config.toml
model = "class-conditioned image diffusion model"
dataset = "capsule endoscopy frames (Kvasir-Capsule)"
train_examples = 42238
image_size = 32
horizontal_flip = true
conditioning = "class"
arch = "uvit"
objective = "edm"
cond_dim = 256
targets = ["finding"]
num_classes = 11
cond_dropout = 0.1
norm = "layernorm"
norm_position = "sandwich"
hidden_act = "gelu"
head_dim = 64
fused_qkv = false
qk_norm = false
parallel_block = false
moe = "expert_choice"
num_experts = 4
moe_every = 1
expert_mlp_ratio = 0.5
experts_per_token = 1
shared_expert = false
patch_size = [4, 4]
layers = 8
width = 384
positions = "learned"
optimizer = "soap"
beta2 = 0.99
learning_rate = 0.0016
beta1 = 0.95
shampoo_beta = 0.99
eps = 1e-08
precondition_frequency = 10
max_precond_dim = 1024
one_sided = true
adamw_lr_other_params = 0.0017
max_grad_norm = 0.5
gradient_centralization = true
ema_decay = 0.99
magnitude_pruning = 0.7
max_steps = 14200
batch_size = 128
epochs = 43.0
lr_schedule = "cosine"
final_lr_fraction = 0.1
warmup_steps = 2840
weight_decay = 0.2
adamw_weight_decay_other_params = 0
Rows from block 2 of a small class-conditioned image diffusion model, named by matrix and row number. Rows with one number within an expert belong to one neuron, the router's apart. Each number is 128 + 24 x the weight over its row's rms, rounded and kept within 0 to 255. All counts start at 0.
Before each expert's rows are labels from the 100 images, of 14976 (inputs lightly noised), where the router gives the expert most weight on average: "colour at peak" is the nearest of a few named colours to the mean colour under the peak. Only what is clearly more common there than usual is listed. The data: capsule endoscopy frames (Kvasir-Capsule). In brackets: how many of the 100.
# router: router (model.blocks.2.mlp.router.weight, 4x384, trained with AdamW), inputs 0-47
# up: expert up (model.blocks.2.mlp.up, 4x192x384), inputs 0-47
# down: expert down (model.blocks.2.mlp.down, 4x384x192, transposed), outputs 0-47

# expert 3
colour at peak: black (60)
router.3 [126 120 110 133 105  85 149 178  94  83  99 144 139 132 106  94 134 115 126 147 130 128 108 142 130 128  96 135 157 101 125  90 125 145 132 113 130 175  95 127 138 108 122 131 111 131 114 126]
up.0 [128 128 128 148 128 128 128 128 128 128 128 128 128 128 175 128 128 128 128 128 128 128 128 128 128 120 128 128 128 128 128 128 128 128 128 128 109 128 190 128 128 134 128 128 128 128 175 128]
down.0 [128 128 128  69 128 128 128 128 128 128 101 134 128 128 128 128 128 128 179  98 128 128 128 128 128 128 143 128 128 128 128 169 128 128 128 128 128 128 128 128 128 128 128 128 106 128 128 160]
up.1 [ 96 128 128 128 128 128 128  70 128 174 128 128 110 128 128 128 128 128 128 128 128 128 128 103 128  74 128  88 128 128  97 128 128 128 128 128 128 118 128 128 128 183 128 128 128 128 185 161]
down.1 [128 128 128 100 128  52 128 128 128 128 128 128 128 128 128 128 128 128 128 128 169 128 128 128 128 153 169 128  49 128 128 128 128 128 128 115 128 128 128 128 128 128 128 128 190  90 128 128]
up.2 [128 137 128 128 152 128 128 128 145 128 128 128 183 128  52 128 128 128 128 169 128 164 128 128 128 153 128  62  62 124 103 128 128 210 128 192  54 128 153 128 128 141 128 128 144 128 128 128]
down.2 [128 128 123 104 126 128 128 128 128 128  94 128 121 128 102 139 128 150 128 154 128 162 125 128 123 128  96 128  58 137 120 158 124 128 125 181 128  71 128 128 128 169 128 128 128 128 107 149]
up.3 [145  99 128  86 128 128 128 128 128 128 128 128 114 128 128 128 128 179 128 128 128 128 128 128 128 128  80 128  81 128 128 128 128 129 128 128 128  73 128 128 128 128 128 128 128 128 128 186]
down.3 [128 128 128  84 128 216 171 173 127 128  86 198 128 128 128  80 128 128 128 128 128 128 128 128  47 122  76 128 128 172 128 118  56 128 137 128 128 128 122 128 128 128 128 185 128 128 128 128]
up.4 [128 128 152  86 128 195 152 128 128 128 171 128 128 159 191 128 128 187 128 159 128 128 152 128 128  58  91 128 128 128 128 128 189 128 118 183 128 128 112 128 128 173 153 128 128 128 128 128]
down.4 [122 128 114 128 128  67 128 136 117  88 128 128 128 128 124 136 128 128 128 128 173 183 164 128  90 136 174 109 137  90  93 127 167 128 160 128 128  98  57 128 183  76 128 128 128 130 128 128]
up.5 [181 131 128 128 128 128 104  82 163 207 128 128 128 128 196 128 128  96 128 128 120 128 128  91 128 128 128 128 128 128 128 113 154 128  85 128 146 128 128 158 128 128 128 128 128 194 186 128]
down.5 [128 128 128 128 128 128  86 128 128 128 128 197 128 197 128 128 128 128 128 128 128 128 128 128 128 128 128 128 128 182 128 128 128 128 128 128 128 191 128 128 134 128 189 128  88 108 128 131]
up.6 [128 128 178 112 128 128 128 128 128 128 128  61 128 128 128 128 128 131  82 128  91  91 128 128 128 128 128 166  41 128 216 128 128  38 150 150 128  73 128 128 100 128 128 128 128 110 128 128]
down.6 [128 128 128 153 170 167 128 128 128 128 128 128 128 128 128 128 128 146 148 128 128  94 128 128 128 128  78 128 203 128 147 128 128 128 128 128 128  85 150 128 128 128 128 138 128 128 128 128]

# expert 1
colour at peak: pink (67)
router.1 [125 143  74 145 159  97 120 122 107 162  95 135 146 132 129 139 145 114 119  99 119 149 110 139 152 140 116 182 117  89 133  79 147 140 120 115 106 111 117  93 114 129  91  95 131 132 136 171]
up.0 [172 128  96 135 128 128 142 117 128  51  92 110 128 128 157 140 128 128 128 125 128 128 128 128  96 128  87 128 162 128 102 104 128 128 128  93 128 151 128 128 128 128  82 113  92 128  74 128]
down.0 [128 128 128 128 128 128  91 128 128 128 169 128 172 128  91 128 128 128 128 128 204 128 128 128 128  98 194 128 128  73 128 128   8 128 128 128 101  73  73 128 128 128 128 128 128 128 128 128]
up.1 [143  86 128 128 128 128 128 104 128 128 128 128 128 189 128 128  98 128 128 128 128 128 162 128 128  26 128 128 128 164 128 128 128 128 128 128 128 128  96 128 128 128  50 128 121 176 128 128]
down.1 [128 128 178 128 128 128 130  98 128 128 128 173 110 128 128 128 175 128 128  76 128 128 128 128 101 128 128  89 128 128 128 128 128 128 156 128 128 128 128 128 128 128 128 185 128 128 128 128]
up.2 [128 146  98 128  72  65 145 154 128  95 128 128 128 122 156 101 151 128 152 128 128 128 128 128 107 166 116  99 145 128 128 111  98 103  60  98 106 179 102  90 153 128 141 128 128  91  90 164]
down.2 [128 128 128 128 128 128  28 184 128 128 128 128 128 133 128 128  54 128 128 128 128 128 128 128  86 128 128 165 165 128 128 148 170 128 168 128 149 132 151 128 104 128 128 128 128 128 128 128]
up.3 [116 128 128 128 128 128 128 128  79 128 128 128 128 128 128 128 172  98 128 128 128 128 128 128 128  63 128 128 119  39 128  82 128 128 128 128 128 128 128 128 128 148 128 128 128 128 128 128]
down.3 [128 128 128 123 128 128 128 128 145 164 128 128 128 128 128 128 128 128 119 128 128 128 162 128 128 128 142 128 128 128 128 128  67 128 128 128  67 128 128 128 128  69 128 128 128 128 128 128]
up.4 [128 128 128 128 143 128 128 128 128 128 219 128 107 128 128 128  41 128 128 128 128 128 128 128 128 128 128 128 128 128 128 128 125 128 128 128  84 128 177 128 128 128 128 128 128 128 154  71]
down.4 [128 128 128  85 128 128 128 128 128 128 128 128 128 110 128 128 128 156 128 106 128 128 196 128 167 128 128 128 246 128 128 128 128 128 128 128 128 109 128 130 128 128 128 128 128  75 128 128]
up.5 [128 128 128 128 128   8 128 128 128 128 128 168 128 128 128 128 128 128 217 128 128 128 128 128 128 128 128 128 128 128 128 128 128 128 128 128 130 128 128 128 128  86 128 128  78 128 128 128]
down.5 [ 94 160  99 128  74 124 128 128 128 128 128 128 151 128 128 128 128 128 128 190  98  44 128 128 230 128 128 128 128 185 128 128 128 128 128 128 128 160 128  99 128 128 128  56 128 128 162 128]
up.6 [128 128  63 128 128 128 128 128 128 128 187   1 136 132  91 128 128 128 128 150 128 128 128 116 128 128 128 128 128 128 128 161 128 128 128 128 128 128 128 128 128 166  74 162 128 146 128 156]
down.6 [128  80 107 128 140 128 128 128 128 128  84 128  50 128 128 128 128 140 141 128 128 128 162 128 128 128 128 128 151 128  96  97 128 128 147 128 181 128 128 113 128 128 128 128 128 128 128 128]

# expert 2
colour at peak: grey (40)
router.2 [123 198  88 126 120 152 117 117  90 163 110 124 145 112 132 126 142  91 177 149 132 136  85 119 124 169 115 126 129 148 105 158 136 101  97 121  90 157 129 149 171 123 126 144 142 136 102 136]
up.0 [128 128 128 128 128 128 128 128 128 128 104 128 128 128 128 128 128 128 128 103 187  67 128 128 128 128 119 128 128 128 218 148 128 128  73 128 214 172 128 128 128 128 128 128 128 128 103 128]
down.0 [128  76 128 128 128 128 128 128 128 128 128 128 163 128 128  68  88  63 128 128 128 128 128 128 128 128 128 117 128 128 128 101 128 128 193 128 128 105 128 122  94  95 128 128 128 104 128 128]
up.1 [128 128 128 245 128 128 128 180 128 128 128 128 128 128 128 128 128 128 128 128 128 128 128 128 128  73 128 128 128 128 128 128 128 128  61 128 128 128 128 128 128 128 128 128 149 128 128 128]
down.1 [152 128 178 128 128 136 182 128 128 128 128 128 150 128 128 128 128 128 128  75 154 128 128 128 124  56 186 128 128 132  48 128 128 128 128 128 164 128 128 128 128 134 128 128 128 128 103 128]
up.2 [128 128 128 128 128 130 128 128 110 128 128 185 172  92 128 140 128  98 128 128 128 128 128 183 128 209 128 101 149 128 128 125 154 128 128 128 128 191 128 160 128 128 128 128 147  89 128  55]
down.2 [128  44 128 128 128 128 128 128 128 128 128 128 128 132 128  94 128 128 201 128 128 128 128 128 128 128 128 128  76 128 128 128  69 128 128 128 128 128 128 128 133 128 128 128 128 128 128 128]
up.3 [128 128 128 128 128 135 128 140 151 117 137  72 118  94 128 127 121 128 121 141  62 124  92 179 128 128 128 128 168 128 128  93 101 154 173 102 128 123 107 128 115 128 128 124 136 121 134 149]
down.3 [128 128 128 128 128 128 128 128 128 128 128 128 196 128 128 128 128 128 128 128 128 129 128 128 128 128 128  95 128 221 128 128 128 169 128 128 128 192 128 128 128 128 128 143 128 128 128 128]
up.4 [101 128 128 128 128 102 172  78 115 128 116 128 109 130 128 116 128 128 121 174  73 128 128 187 112 128 128 104 122 157 105 125  97 128 128 128 128 157  92 128 128 128 128 127 107 101 120 129]
down.4 [117 128 128 128 128 128 128 128 128  83 128 128 117 128 147 128 205  59 140 128 128 128 152 128 128 128 171  99  73 128 128 128 128 128 128 128 128  72 193 128 128  72 128 135 128 128 128 128]
up.5 [128 128 128 128 128 128 128 128 128 128 128 128 126  43 128 128 152 128 128 128 128 128 128 128 128 128 128 128 128 128  24  70 128 132 128 128 128 128 128 128 128 181 128 128 111  95 128 128]
down.5 [128 128 128 128 128 128 128 132 128 128 128 132 134 128 128 109 128 128 135 128 128 128 128 128 128 128  92 242 128 128 128 128 128 128 215 160 128 128 128  85 128 128 128 128 128 128 128 128]
up.6 [128 128 128 117 128 128 128 128 212 128 191 128 179 128 128 128 128 128 128 128 128 109 128 120 128 128 128 128  74 128 128 128 128 128 128 128 128 128 128 128 128 128 128 128 128 128 128 188]
down.6 [128 102 128 148 199 108 128 128 128 128 103 128 128 128 128  61 128 128 128 100 128 128 139 128 128 128 119 128 182 235 128 128 128 128 141 128 128 113 128 128 131 128 128 162 128 128 128 128]

# expert 0
colour at peak: grey (74)
router.0 [124 138  91 137 105 138  84 153  77 142 110 144 181  99  96 130 128 118  76 136 126 158 120 152 128 137  77 143 132 147 154 131 112 134 144  91  74 138 132 157 128  86 120 131 129 150 133 160]
up.0 [128 128 128 119 128 128 128 128 128 128 128 128 128  79 180 128 128 128 128 128 145 189 128 128 234 128 128 128 128 128 128 128 128 128 128 128 128 128 128 128  80 128 128 128 128  46 128 153]
down.0 [128 128 128 163 128 128 128 128 128 128 150 128 128  95 118 108  75 163 168 128 165 128 128 149 104 128 158 157 128 128 128 128  46 128 128 128 128 128 128 181 128 137  89 177 115 128 128 128]
up.1 [128 128  87  97 144 128  93 128 173 161 128 116 128  77 128 101 128 128 121 128 128 128 128 128 128 128 128 128  86 128 128 128 128 128 128 128 128 127 129 128 128 128 178 128 128  88 128 128]
down.1 [157 110 128 129 147 128 147 128 128 128 128 128 114 128 109 130 128 159 128  87  81 128 192 128 153 128 119 128 173 195  86 128 128  87 120 128 104 128 128 156 128 128 128  99 128 128 147 128]
up.2 [128 115 128 128 128 128 101 128 189 128 128 128 222 128 128 204 128 128 128 128  70 128 128 128 128 114 128 113 128 128 128 189 139 128 128 128 113  97 144 128 102 128 116 128 128 128 128 166]
down.2 [137  81 128 128 130 128 128 108 128 149 128 128 128 128  91 128 175 128 128 128 128 128 128 128 135 128 179 188 128  44 110 128 128 128 128 128 150 128 113 128  68 128 128 128 128 128 128 128]
up.3 [128 128 102 128 128 162  99 151 128  90 128 165 176 128 128 128 128 128 128 128 128 128 158 167 128 128 128 163  78  53 195 170 128 128 128  79 128 128  74 128 128 128  51 160 128 128 128 128]
down.3 [150 128  95 170 141 128 128 105 125 128  57 163 128 128 124 128 128 127  80 128 128 128 105 128 128 112 132 128 128 128 125 162  99 128 155 154 180 128 114 171 155 128 182 128 128 128 128 128]
up.4 [128 128 128 128 128 128 128 128 128 128 128 136 136  95 128 128 147 128 128 128 128 128 128 128 128 128  35 128 128 128 128 128 187 128 128 128  70 160 128 113 128 128 128  88 128 128 128  81]
down.4 [128 128 200 128 128 128 128 128 128 128 128 128 128 128 128 128 128 128 191 128 128 128 128 128 128 128 128 128 128 128 128 128 224 161 128 128 128 128 128 128 128 128 128 128 128  67 128 138]
up.5 [128 128 161 128 200 128 128 156 210 128 128 128 128 146 128 128  91 128 128 107 151 128 128 128 128 128 128 128 128 128 128 128 128 128 158 167 105 128 128 211 168 128  71 173 128 128 161 128]
down.5 [128 128 128 111 128 128 128 128  69 128  99 128 128 138 128 128 105 128 128 128 128 128 128 128 128 128  84 128  43 128 128 128 128  84 185 107 128 110 124 128 125 128  77 155 128 128 169 128]
up.6 [114 146 128 128 128 128 128 128 173 128 169  76 128 128 128 128  88 128 128  81 128 159 161 176 165 101 175 162  65 128 169 128 128 128 128 157 111 128 128 124 128 162  91 184 173 128 128 128]
down.6 [128 128  94 128 110 128  46 128 190 174 128 128 128 128 128 110 128 128 128 108 128 128 128 128 147 107 164 128 128  97 128  91 128 128 163 139 153 128 128  78  64 172  90 195 128 128 128 128]