Weights of a small class-conditioned image diffusion model.
Data: trained on capsule endoscopy frames (Kvasir-Capsule), 42238 training examples, 43.0 epochs.
Rows from block 4 of a small class-conditioned image diffusion model, named by matrix and row number. Rows with one number within an expert belong to one neuron, the router's apart. Each number is 500 + 40 x the weight over its row's rms, rounded and kept within 0 to 999. All counts start at 0. Numbers have three digits each. After the name is the row's rms in percent of the matrix's.
Before each expert's rows are labels from the 100 images, of 14976 (inputs lightly noised), where the router gives the expert most weight on average: "top examples" is what is common among them. Only what is clearly more common there than usual is listed. The data: capsule endoscopy frames (Kvasir-Capsule). In brackets: how many of the 100.
# router: router (model.blocks.4.mlp.router.weight, 4x384, trained with AdamW), inputs 192-383
# up: expert up (model.blocks.4.mlp.up, 4x192x384), inputs 192-383
# down: expert down (model.blocks.4.mlp.down, 4x384x192, transposed), outputs 192-383

# expert 2
top examples: finding: ileocecal valve (51); finding: reduced mucosal view (47)
router.2 109:491478540487553456507507451546479467474459512520543519482496497507537523521520512554534468533537487456594541462518489516483441464520481566465529423435532513555581501451516493504561503446524453416410527580501522552495565491469463465483514589460529540481509539604417517547452495526469537452570494499476513443540532442542533475458439453535532579461504515510578547409580420456484558516476453510510447502464487523507482499462455535524583529447460457511436493509448554456477514513548409491476456480510503481476525417558557430530531458500539457477543464518469472499490546543485576523
up.0 102:500500500500500587425533500500436500500500500494500500450527500588585422500410500500607500500500500410429567500394500500500502561500510500583500500500500577500500500545500500500442500500500500500500500500410523500500500438500500500527500500500500500500500500500626500500500500579500500403500500434500500500404575531430500500500500500500500500500500508500631500378500500500431436500500393452500592500500583500500500500500500500411500500500454500500500549500500500388500500500500506568526462500500500500436500536500500444500537500500500500500388429424500500500459500500500500500
down.0 096:500386502500500500500500342500500383500537500500607444500500500500534500500472500500500500500500500500593500441500500500500500500500500500500500500500500500500549483460500500500426500500500500500541440500542500500500593473500500500352542500500428500592500449500500576500500500565500500500500500500547500500500500500500500338500500500399472500500500500439500580402500586451500470500500500500537500500500500500500455500500532500500500500500500423500500500500500500500476500500584500500500500500500500500500486500500500500500382500500500500500500500541500500606605500467500500500
up.1 129:500500500500445587500500500500500500500500500500513500500500500576500500550500538478500500500500587500500420414500500500500500500500500491441500450522380500500500500500583500500500580500534500500500500500500500427536500500500500500510500500424590500500406500500500500457551500500500500529500500500500500500443543500500441537500500500500500500543500500500382500535500500500410500500500500500489500500439574500500500500560500500500500467500500500500579500601500500500558500500500500500599429500408500500602500500444514454500500466450500453500500500394500379500452500500555500500
down.1 118:500414500500500450500500500500500313500500500500500439402407471500532500500500497500500500500500500500500500500500500436500500500500434420500500500428390500500409500500500600500500500575500500500500500473374507500500500500500500500580500496500500500500500500500380590500500500500409500572500500500574500516500500576492500509500500500500500500533500448500500500500567500500500500500500464500500500500500500500500416500507569500500500500500500500563500500500500500500472500500500500500500500612500500500550500500374612500500500500500500513500500500362500500500474500500500607445
up.2 105:500500500500500500440500500500445500445500500500500500500500500562500500500408500500500442500500578406500500500500449500576500500500500500481500500500500433500500571500533421535500518500585391550522500473500500500375500500500500457500500500500412498498500488500500570500576500500576500500500500560500514364500554500364434500549500500500500500500500500500500500500500500500500500552398403500500397500500500551500431500500500500500500529500577500500549500500546500500500395500574500420516474454500500469531500500500500500500500430512526500500394524387474500457500375500565455500
down.2 105:568500500500500500546500500500549447500543456500500443500500377500500500500447554500500500500500500554500500500552469500500500500443480500437579500500500500500565500454504500454500606500500500500500500500500500500626500500437444500500561444571500500444500566500500500500500594500435445500541510500500546465569588500559500500500419573500500500577500437500573500371533419541500441500515500500479500500490500530500500564500500500500500500502484500500500500500605500500450571500441500555427500500500460500482500459500500500519500594442500463500519500500500500432500500500500500546
up.3 109:500500500500500500500507500500500518500528540487500500500500481500500500500440500443500533500591509500500500500500500500618500414500414500500500500500573500433500500500500500500500500500500500535500536500500338554469456500500500500500500474500471500500500500500500454414500500500500500500500470595500500440500500485500500500518500500450500500500500500549612500464503391500500500500500586500450317524500543500500500500500500430500500500500446500622536500500541421500500445500500500500416500500536500443481500500500457500500409585500500500500610500489500532500500500500445500500
down.3 098:500500500500500500358601453480444500500500500500392500569518500562432589500570463496449599500500402468500500500500487500500500559459556500500500500500500500500500500442500500541524500500500500457501500500500500500624500500500610537500489500500500500500500500500565500500500452500500500500500500544573500497500383500500546500500500500500626500500500500500500500500500500500500500500531429500500500385500603500500500500500500500500500500570500500500500453500500500538500500500500570500500580500500534500500643500500565500500648500499500458500425500569500500500500500516447500632
up.4 104:500500523585500500500500529563500429471536500500500474500500500500413500500348570500463500500500500500470500500500568590500500500500500500524500500500500608500500500500586500500639462477500463510500500500500500500500500500500531558500415480500500500500541500500500500457606500412443500500568500500500458500500500500488500529500500500534500575500500500566500500500500500500500500500385500500500367645500500438500464500500500500474500500500500412500500500500500553500500500500387500500511611500500416512500500500500500500500500500500553500492645500462500500500500500500502618500
down.4 100:500487500500500500574500379420613553500500487500500500371500652578528500500481500500613500500500500500500500460349404500500444500500500452500532500500500500500500500592500500645500500500500498500500500500500445500500500500500500500612450500500500500500500500500656500514500500500500500333500500500500500500500473638500500500500500500500564500500500500475500500462500447500466500500589433433500500500579500500500473500500568500500492500500500397500593500500500500411505418574500500500500444500500500500382500500418500500500500500500500500500500500500646500500500500405500500500

# expert 0
top examples: finding: ileocecal valve (75)
router.0 100:582492545567514514522519506453470503526584540517524474516481448411543537502432492503430514457546525511507504461540580491455494448523414525533515501524525471544448490517546465534558538588439489518578594486468470512494519494541480449477506398432445513475505487501461489462605518470527515563486490482544522499524499466573525452417519458499506472462486476473551511523517455531506538419503524539431462487502536499535508515497459440488534505453580494464464439449500470558578459467520487438474542492513499533542551476546514562508455562514498522565511550470492472493478518518440501495
up.0 080:500500500543490500500500500500500500500502500500500582500500500500500500500461500465531500500500500500500500500417500500500500500500500485624500530568500500381477621524500500500500500487500559645511465500500500415500500474500500500508500609500500500500500431452552538500410500500500465500527548500500500500500484489500500500500500500478500500500564475500500443500482500500604426485500500461500500500500558500500342510408500417500401500500340500500551500500500500500500397500500552500491500500459500500500375500500552500500340554533500500564500500500500522500548500500500480501
down.0 050:500500500500500500500500500431500500500572500669326466500500390500500500500517500500500500500500500500500510500532500500500500500500500604500500500500500473500500500500500512500500570500549500392500500500500500500500500500464500500576500500500436500627500500500500500500638453500500500500500457500500500500500588500500500500500479500693500558500500500500500500500500500500500500518500421500500500500500500500500575556448500500500577500500613500500500500500500500500500500500500500500347500500617500500500500500500500500500500492500500500367500500340500500500500500500500500500
up.1 096:613500500500500500476500500435420500491500500601500500500500500529500500500500500500500415500412500470500500500500425500500437500531500500500500500500574500500500500492500446500500500500500500500500500500500500500500636500500345500500500422500500500500500500500502500419500500500500500500500500500500391530500560500500500500500500500608500500500500500500500507500500646466415500500500500600500500500500500464500500500500503500500500500500500500500500389500500483500500496500500447500500500512500500500500500500500500500449541500500500500394453500500500500500354500644500500583
down.1 086:500500500500500500500500500588500427500500500500500500382384500500500500500608500500474500500500500500500500500500480500500500482413500500500405500500500500500500500500502425500500500424500500500326500500506500500500380500500500500500500500500500500500500500500551500500500500500500500500500500500500500500500500500500556500553448586523419500500488500469500500370500500500500500500500500500500314500500500500500500500416597500500500500500500416500500500500500500500386500528500500500500422500512500500414500500500500393474500500500500604500500500500500500500500571335500500500
up.2 102:517500500500500530544576500500562500500530525500567500500500500500584500506500596586629500500500500500500349500500537539500500455500500542500425637500500500482594500500500563500500447556517500416394552570500500500500500420500500500500489500500441500500500462500500500500500437574500361500500500500500500500500500500500500500531415500517500500500500500500500500500500500500500500500500500500500500500415500389644428500529433566500467500500500500500500500500537500500500500500500500500500500604614500500506500394437500492500541500500523536448438456500500500584460500500500531500
down.2 099:500500455424500500500500500500500500594500500500500500433500500500466500500500500500475518500500500460502500500500500585501500500500500500594426500500609590500556500523500608500500500500500500500500500563500582500500500465618500500500500500500500488500486500500500500500345500500500500550500500500439453413500551500500500582500500500426500514500500500500500500437500500482439500500438500500577500500526500500500494500412500433500610500500430547500500500500500500590500500500426463500500500500435419500459500500499500500581500500517500500536369532500500500440500500480453500500
up.3 093:500500477500500500442500500500500500500500595500455494500500500500500500500500500500397603500500500642500562500500420567500500582500500500497500500500561409500500500500608500500500500500530500601500487500526500555500417500500456500500500500429500541500500500500500500500500500500500500500500500542500500500500502500500500500397438500422500500500500500500578500500500500407500500500500500500516572526663500457577552439500500500500500500500500490485500500496500500500450500500500573500421500500500500500500467500378628500500467500433429500500500500589490500500500500500489429477
down.3 079:587528401500500500500500500500500500500591500500500500500471500500713500431500500500500567500445500500500500500567500500500500462677500587597500501500500500500584500460500500500500500500500500500500500500316488500500438500500700500500500500500500668519500500541500500602500586500500500500522500500500500500500500500358500500500618500612500500461500500500500500472500500500500398500614459500500500500500500562500500500607500468500500500500500500500405674500500500500500500358500500449556500500500500500627500500625500500500500500500500500500500392500500500500500500500500500500
up.4 096:500500480538589500500560404500500500417500500500500594421547552500607500513500500500554500500435500500446500500421500421500477523500549548500500500500500500500500500561500375500500483474500500423490500500500500478500500500500576500500500598500500489546500557500592517554500500500598414500500500427500563525500536500500523500500500500572500516500500500550570500422500500500500500500460394500563500491500635555481500500560500460500500500447423500500558500500500500585613483554545479590500467500500500500500500500500531416500500457500500527500433500500554528500485603549574461500
down.4 111:500486483500461500500660500500500500500564511500567500545500500401500500542500402397500500461500490500500436500476500597500449500500500539500500539500344500500500419436500500500500476500500500500500500500504500500486561500469500583550500500463500500431500500587500500500500527500500500500500417500500537500500471450500500500500500481500500500500500500500500500500500500500500553500500538500500601500500500500563648500363421500500555500500462500500500403500472500354549500500500500500500534579500500500500500468439457550450469500500446472426449500513500462500500500500611334500

# expert 1
top examples: finding: pylorus (26)
router.1 109:476521474394554523510533533569547434471508469470542503487479504558506502493547547514529528562467501462368506502474542477471515499453538542551400514517507556519482587520515493453540495489492446467421501437484441503536431455429475570560530534509548528445488529500484502403540462511494524503468448424459457528524563516446468551552513568556465573481488468443465546496423504529466452529514458480605465495522539468482470509474511491471528445495479518480551506530533557490455562481516533541462502463495532442522470498477462515482452501386494536497480473491563518537440492436545589470
up.0 093:500500500610500500500487500500500500500500500500411500500500383500500511411500640600500500500500500500500500517585500500362500500524525500500500500500500500500500397607500500500574500531468500500500547500500594500500500500500500500500631500500393500436500500500433626500500500500611500500500500500500500500500500500593500553476500500500500500500500529500500500500500500500500500500500500500532500599509338500500500500500527500500593548483500577590500500500500500623500500545500500568500454432500500500500538500500665500591500500574500500500500500500500500545500500500500500500
down.0 084:500500500500471495601500500500500500500500489500418535500500611500500500500500500500500500500500500500500500500500369602500479549385591500431500500500500500500500500519500623500500500500500500500500594405624548458500500500462500500500426500500500500500500500587406500500500500500517500500500500500500511573583479500427500500500500499418500500500361478394500500500500500500500500500500500490500500456584500500518666500491500421500500500500500500500500500500500500500500500500500500500500449367500506500414500500521500500670500500500500500500499500500500439500500500500500500500
up.1 111:500500500547500564500500500500537500461500494500500500500500500500500500579478500500500500500480500535500409455500500542429500500500500570453500500500600500509500500391500500500500500500500500489431500500500500450564457552500500396500420500500546500591479500554500500500628500408500500575500500500456500500500500520500557500500500529500423477500500403500582500500553500500500528500500500450500500555448509500513504591523413584500500500500500500456500500537500603582500608500524579523411500500500432500428500500500500541500500500500432500554500500500500454626500500500500500500
down.1 109:500500570576625500574555500500500500500500423500520522500524530500606563500500588500502500500425500500500435532468430500500500500500500500500386500457454483500500500500500500500449500500500502500483500500509422393493492500433500594399500500500557554500500523457500519460500500449409500488533500500500431500500500500462500531552500500500500500612500500490500457500500500500504500464500515366500474537500447500500459500500500425569430549500423431500500530565500500500500549578457500500555480522500405500500400561553500500500500500500685446532500500422500484500500500573485500500
up.2 102:500500449500500500500500500592500500500424617454553500500500564422500423500518500500500430470569456500500500500500500487500500500500418631500500500500500500581500581500500500500500500500500500432500500354463500500509500494500458402500500500500500566500500500500500380500500500500500613459500500426500423498500489500444500394500500589500500500500580500500500417500500500500500500425500468500500431500500500500500500500500500500500607508500500440500475500428413500500500500500500500500561500609500500500500500500500500500500561500500500500443500500500604500625500500500520577500
down.2 109:500500500500500500500500573531500550500500500500500608500500554500500500500500500500500500500500351602545500493449407491500500500500500500460404500500500500500474500500458500500445500500500500500571471500500412500500500460500565500465500500500500500566500500500500452500500470500641500500500500450500500500500500558456558571500500500500538500500500500500500500500500500500628500500500500500500580500518500500500500565501500360500500419500500500421435496500500500500660480500500500500413500555577394500500500500594400500500500437498416500500539529500405500500564500488500500570
up.3 104:500500408500544500500500469431500500500500513500524500500500500500500455430457586591500500500480500499500500448496579629559370500500500500599500500500500399500570500551500415447575500500500500500414500500500485500500500356500468439500500500500454500538500500500500500500500500420500500500500509500372579543500500500500500500500588500502500598500500406431428641500500500500520574500500500500500436500500550500566500576500500500437568461500500500544483534500500500500500500365579500500500500557582500500579500500515500500500542500500500576500500500500500499525500500500471500500
down.3 096:538500500500652500500517500404500500500500566500500500500544500500500500534597530500535500500500415500500500500500664500545551527596500500518500500430500500492500500500323500500480500500500592500500435500360437500500500500500551500457500465500500500500500500500500458500500641482500420497500475500500500615500500500418500500530530500550500500500500500500488500500500510500500500395500500500464500500500548489544427500624500500500563500461500512447500500500500500500500500435550500500500500532500500452631418664500500490500500500503500500500500500500500500500506500500500500500
up.4 102:500500500500500500500500500580405500379527500500600570500553450500610500500500506500500500576500500500500500596432500500375500492500500500500500500500500500522500547500500493500500588500500500500500558500473500500500500500439500500500436500500500500500500500562500427500500500500408500500500500500453500500423607500597623500500500483500500500500500331500500500500500487415500443462500500468500500500500558500496613500572500500500500500500500500573500417499500500500500500500588500532500427500500500500560500451500500500500500500500500534500500396426500500431422500564553500500
down.4 097:500500500500561500512522547500441443500551500500530423500500586500590500500500528602635500550500557500440521500500500500500536500559500607571500408537500477530500500445500500500500369448500500500500500500477585500411478500452500500626500500500568466537500500527500500500500531500407450531470500500500500500432500500500500564500500457500500500500413500500500500517500430394573500500500594500500500500457451500565500500500500500500337500500500537525500516500500500500500500500536500500402581500500500591500500498500605500500500500546517500500350500500500500500500527500500500487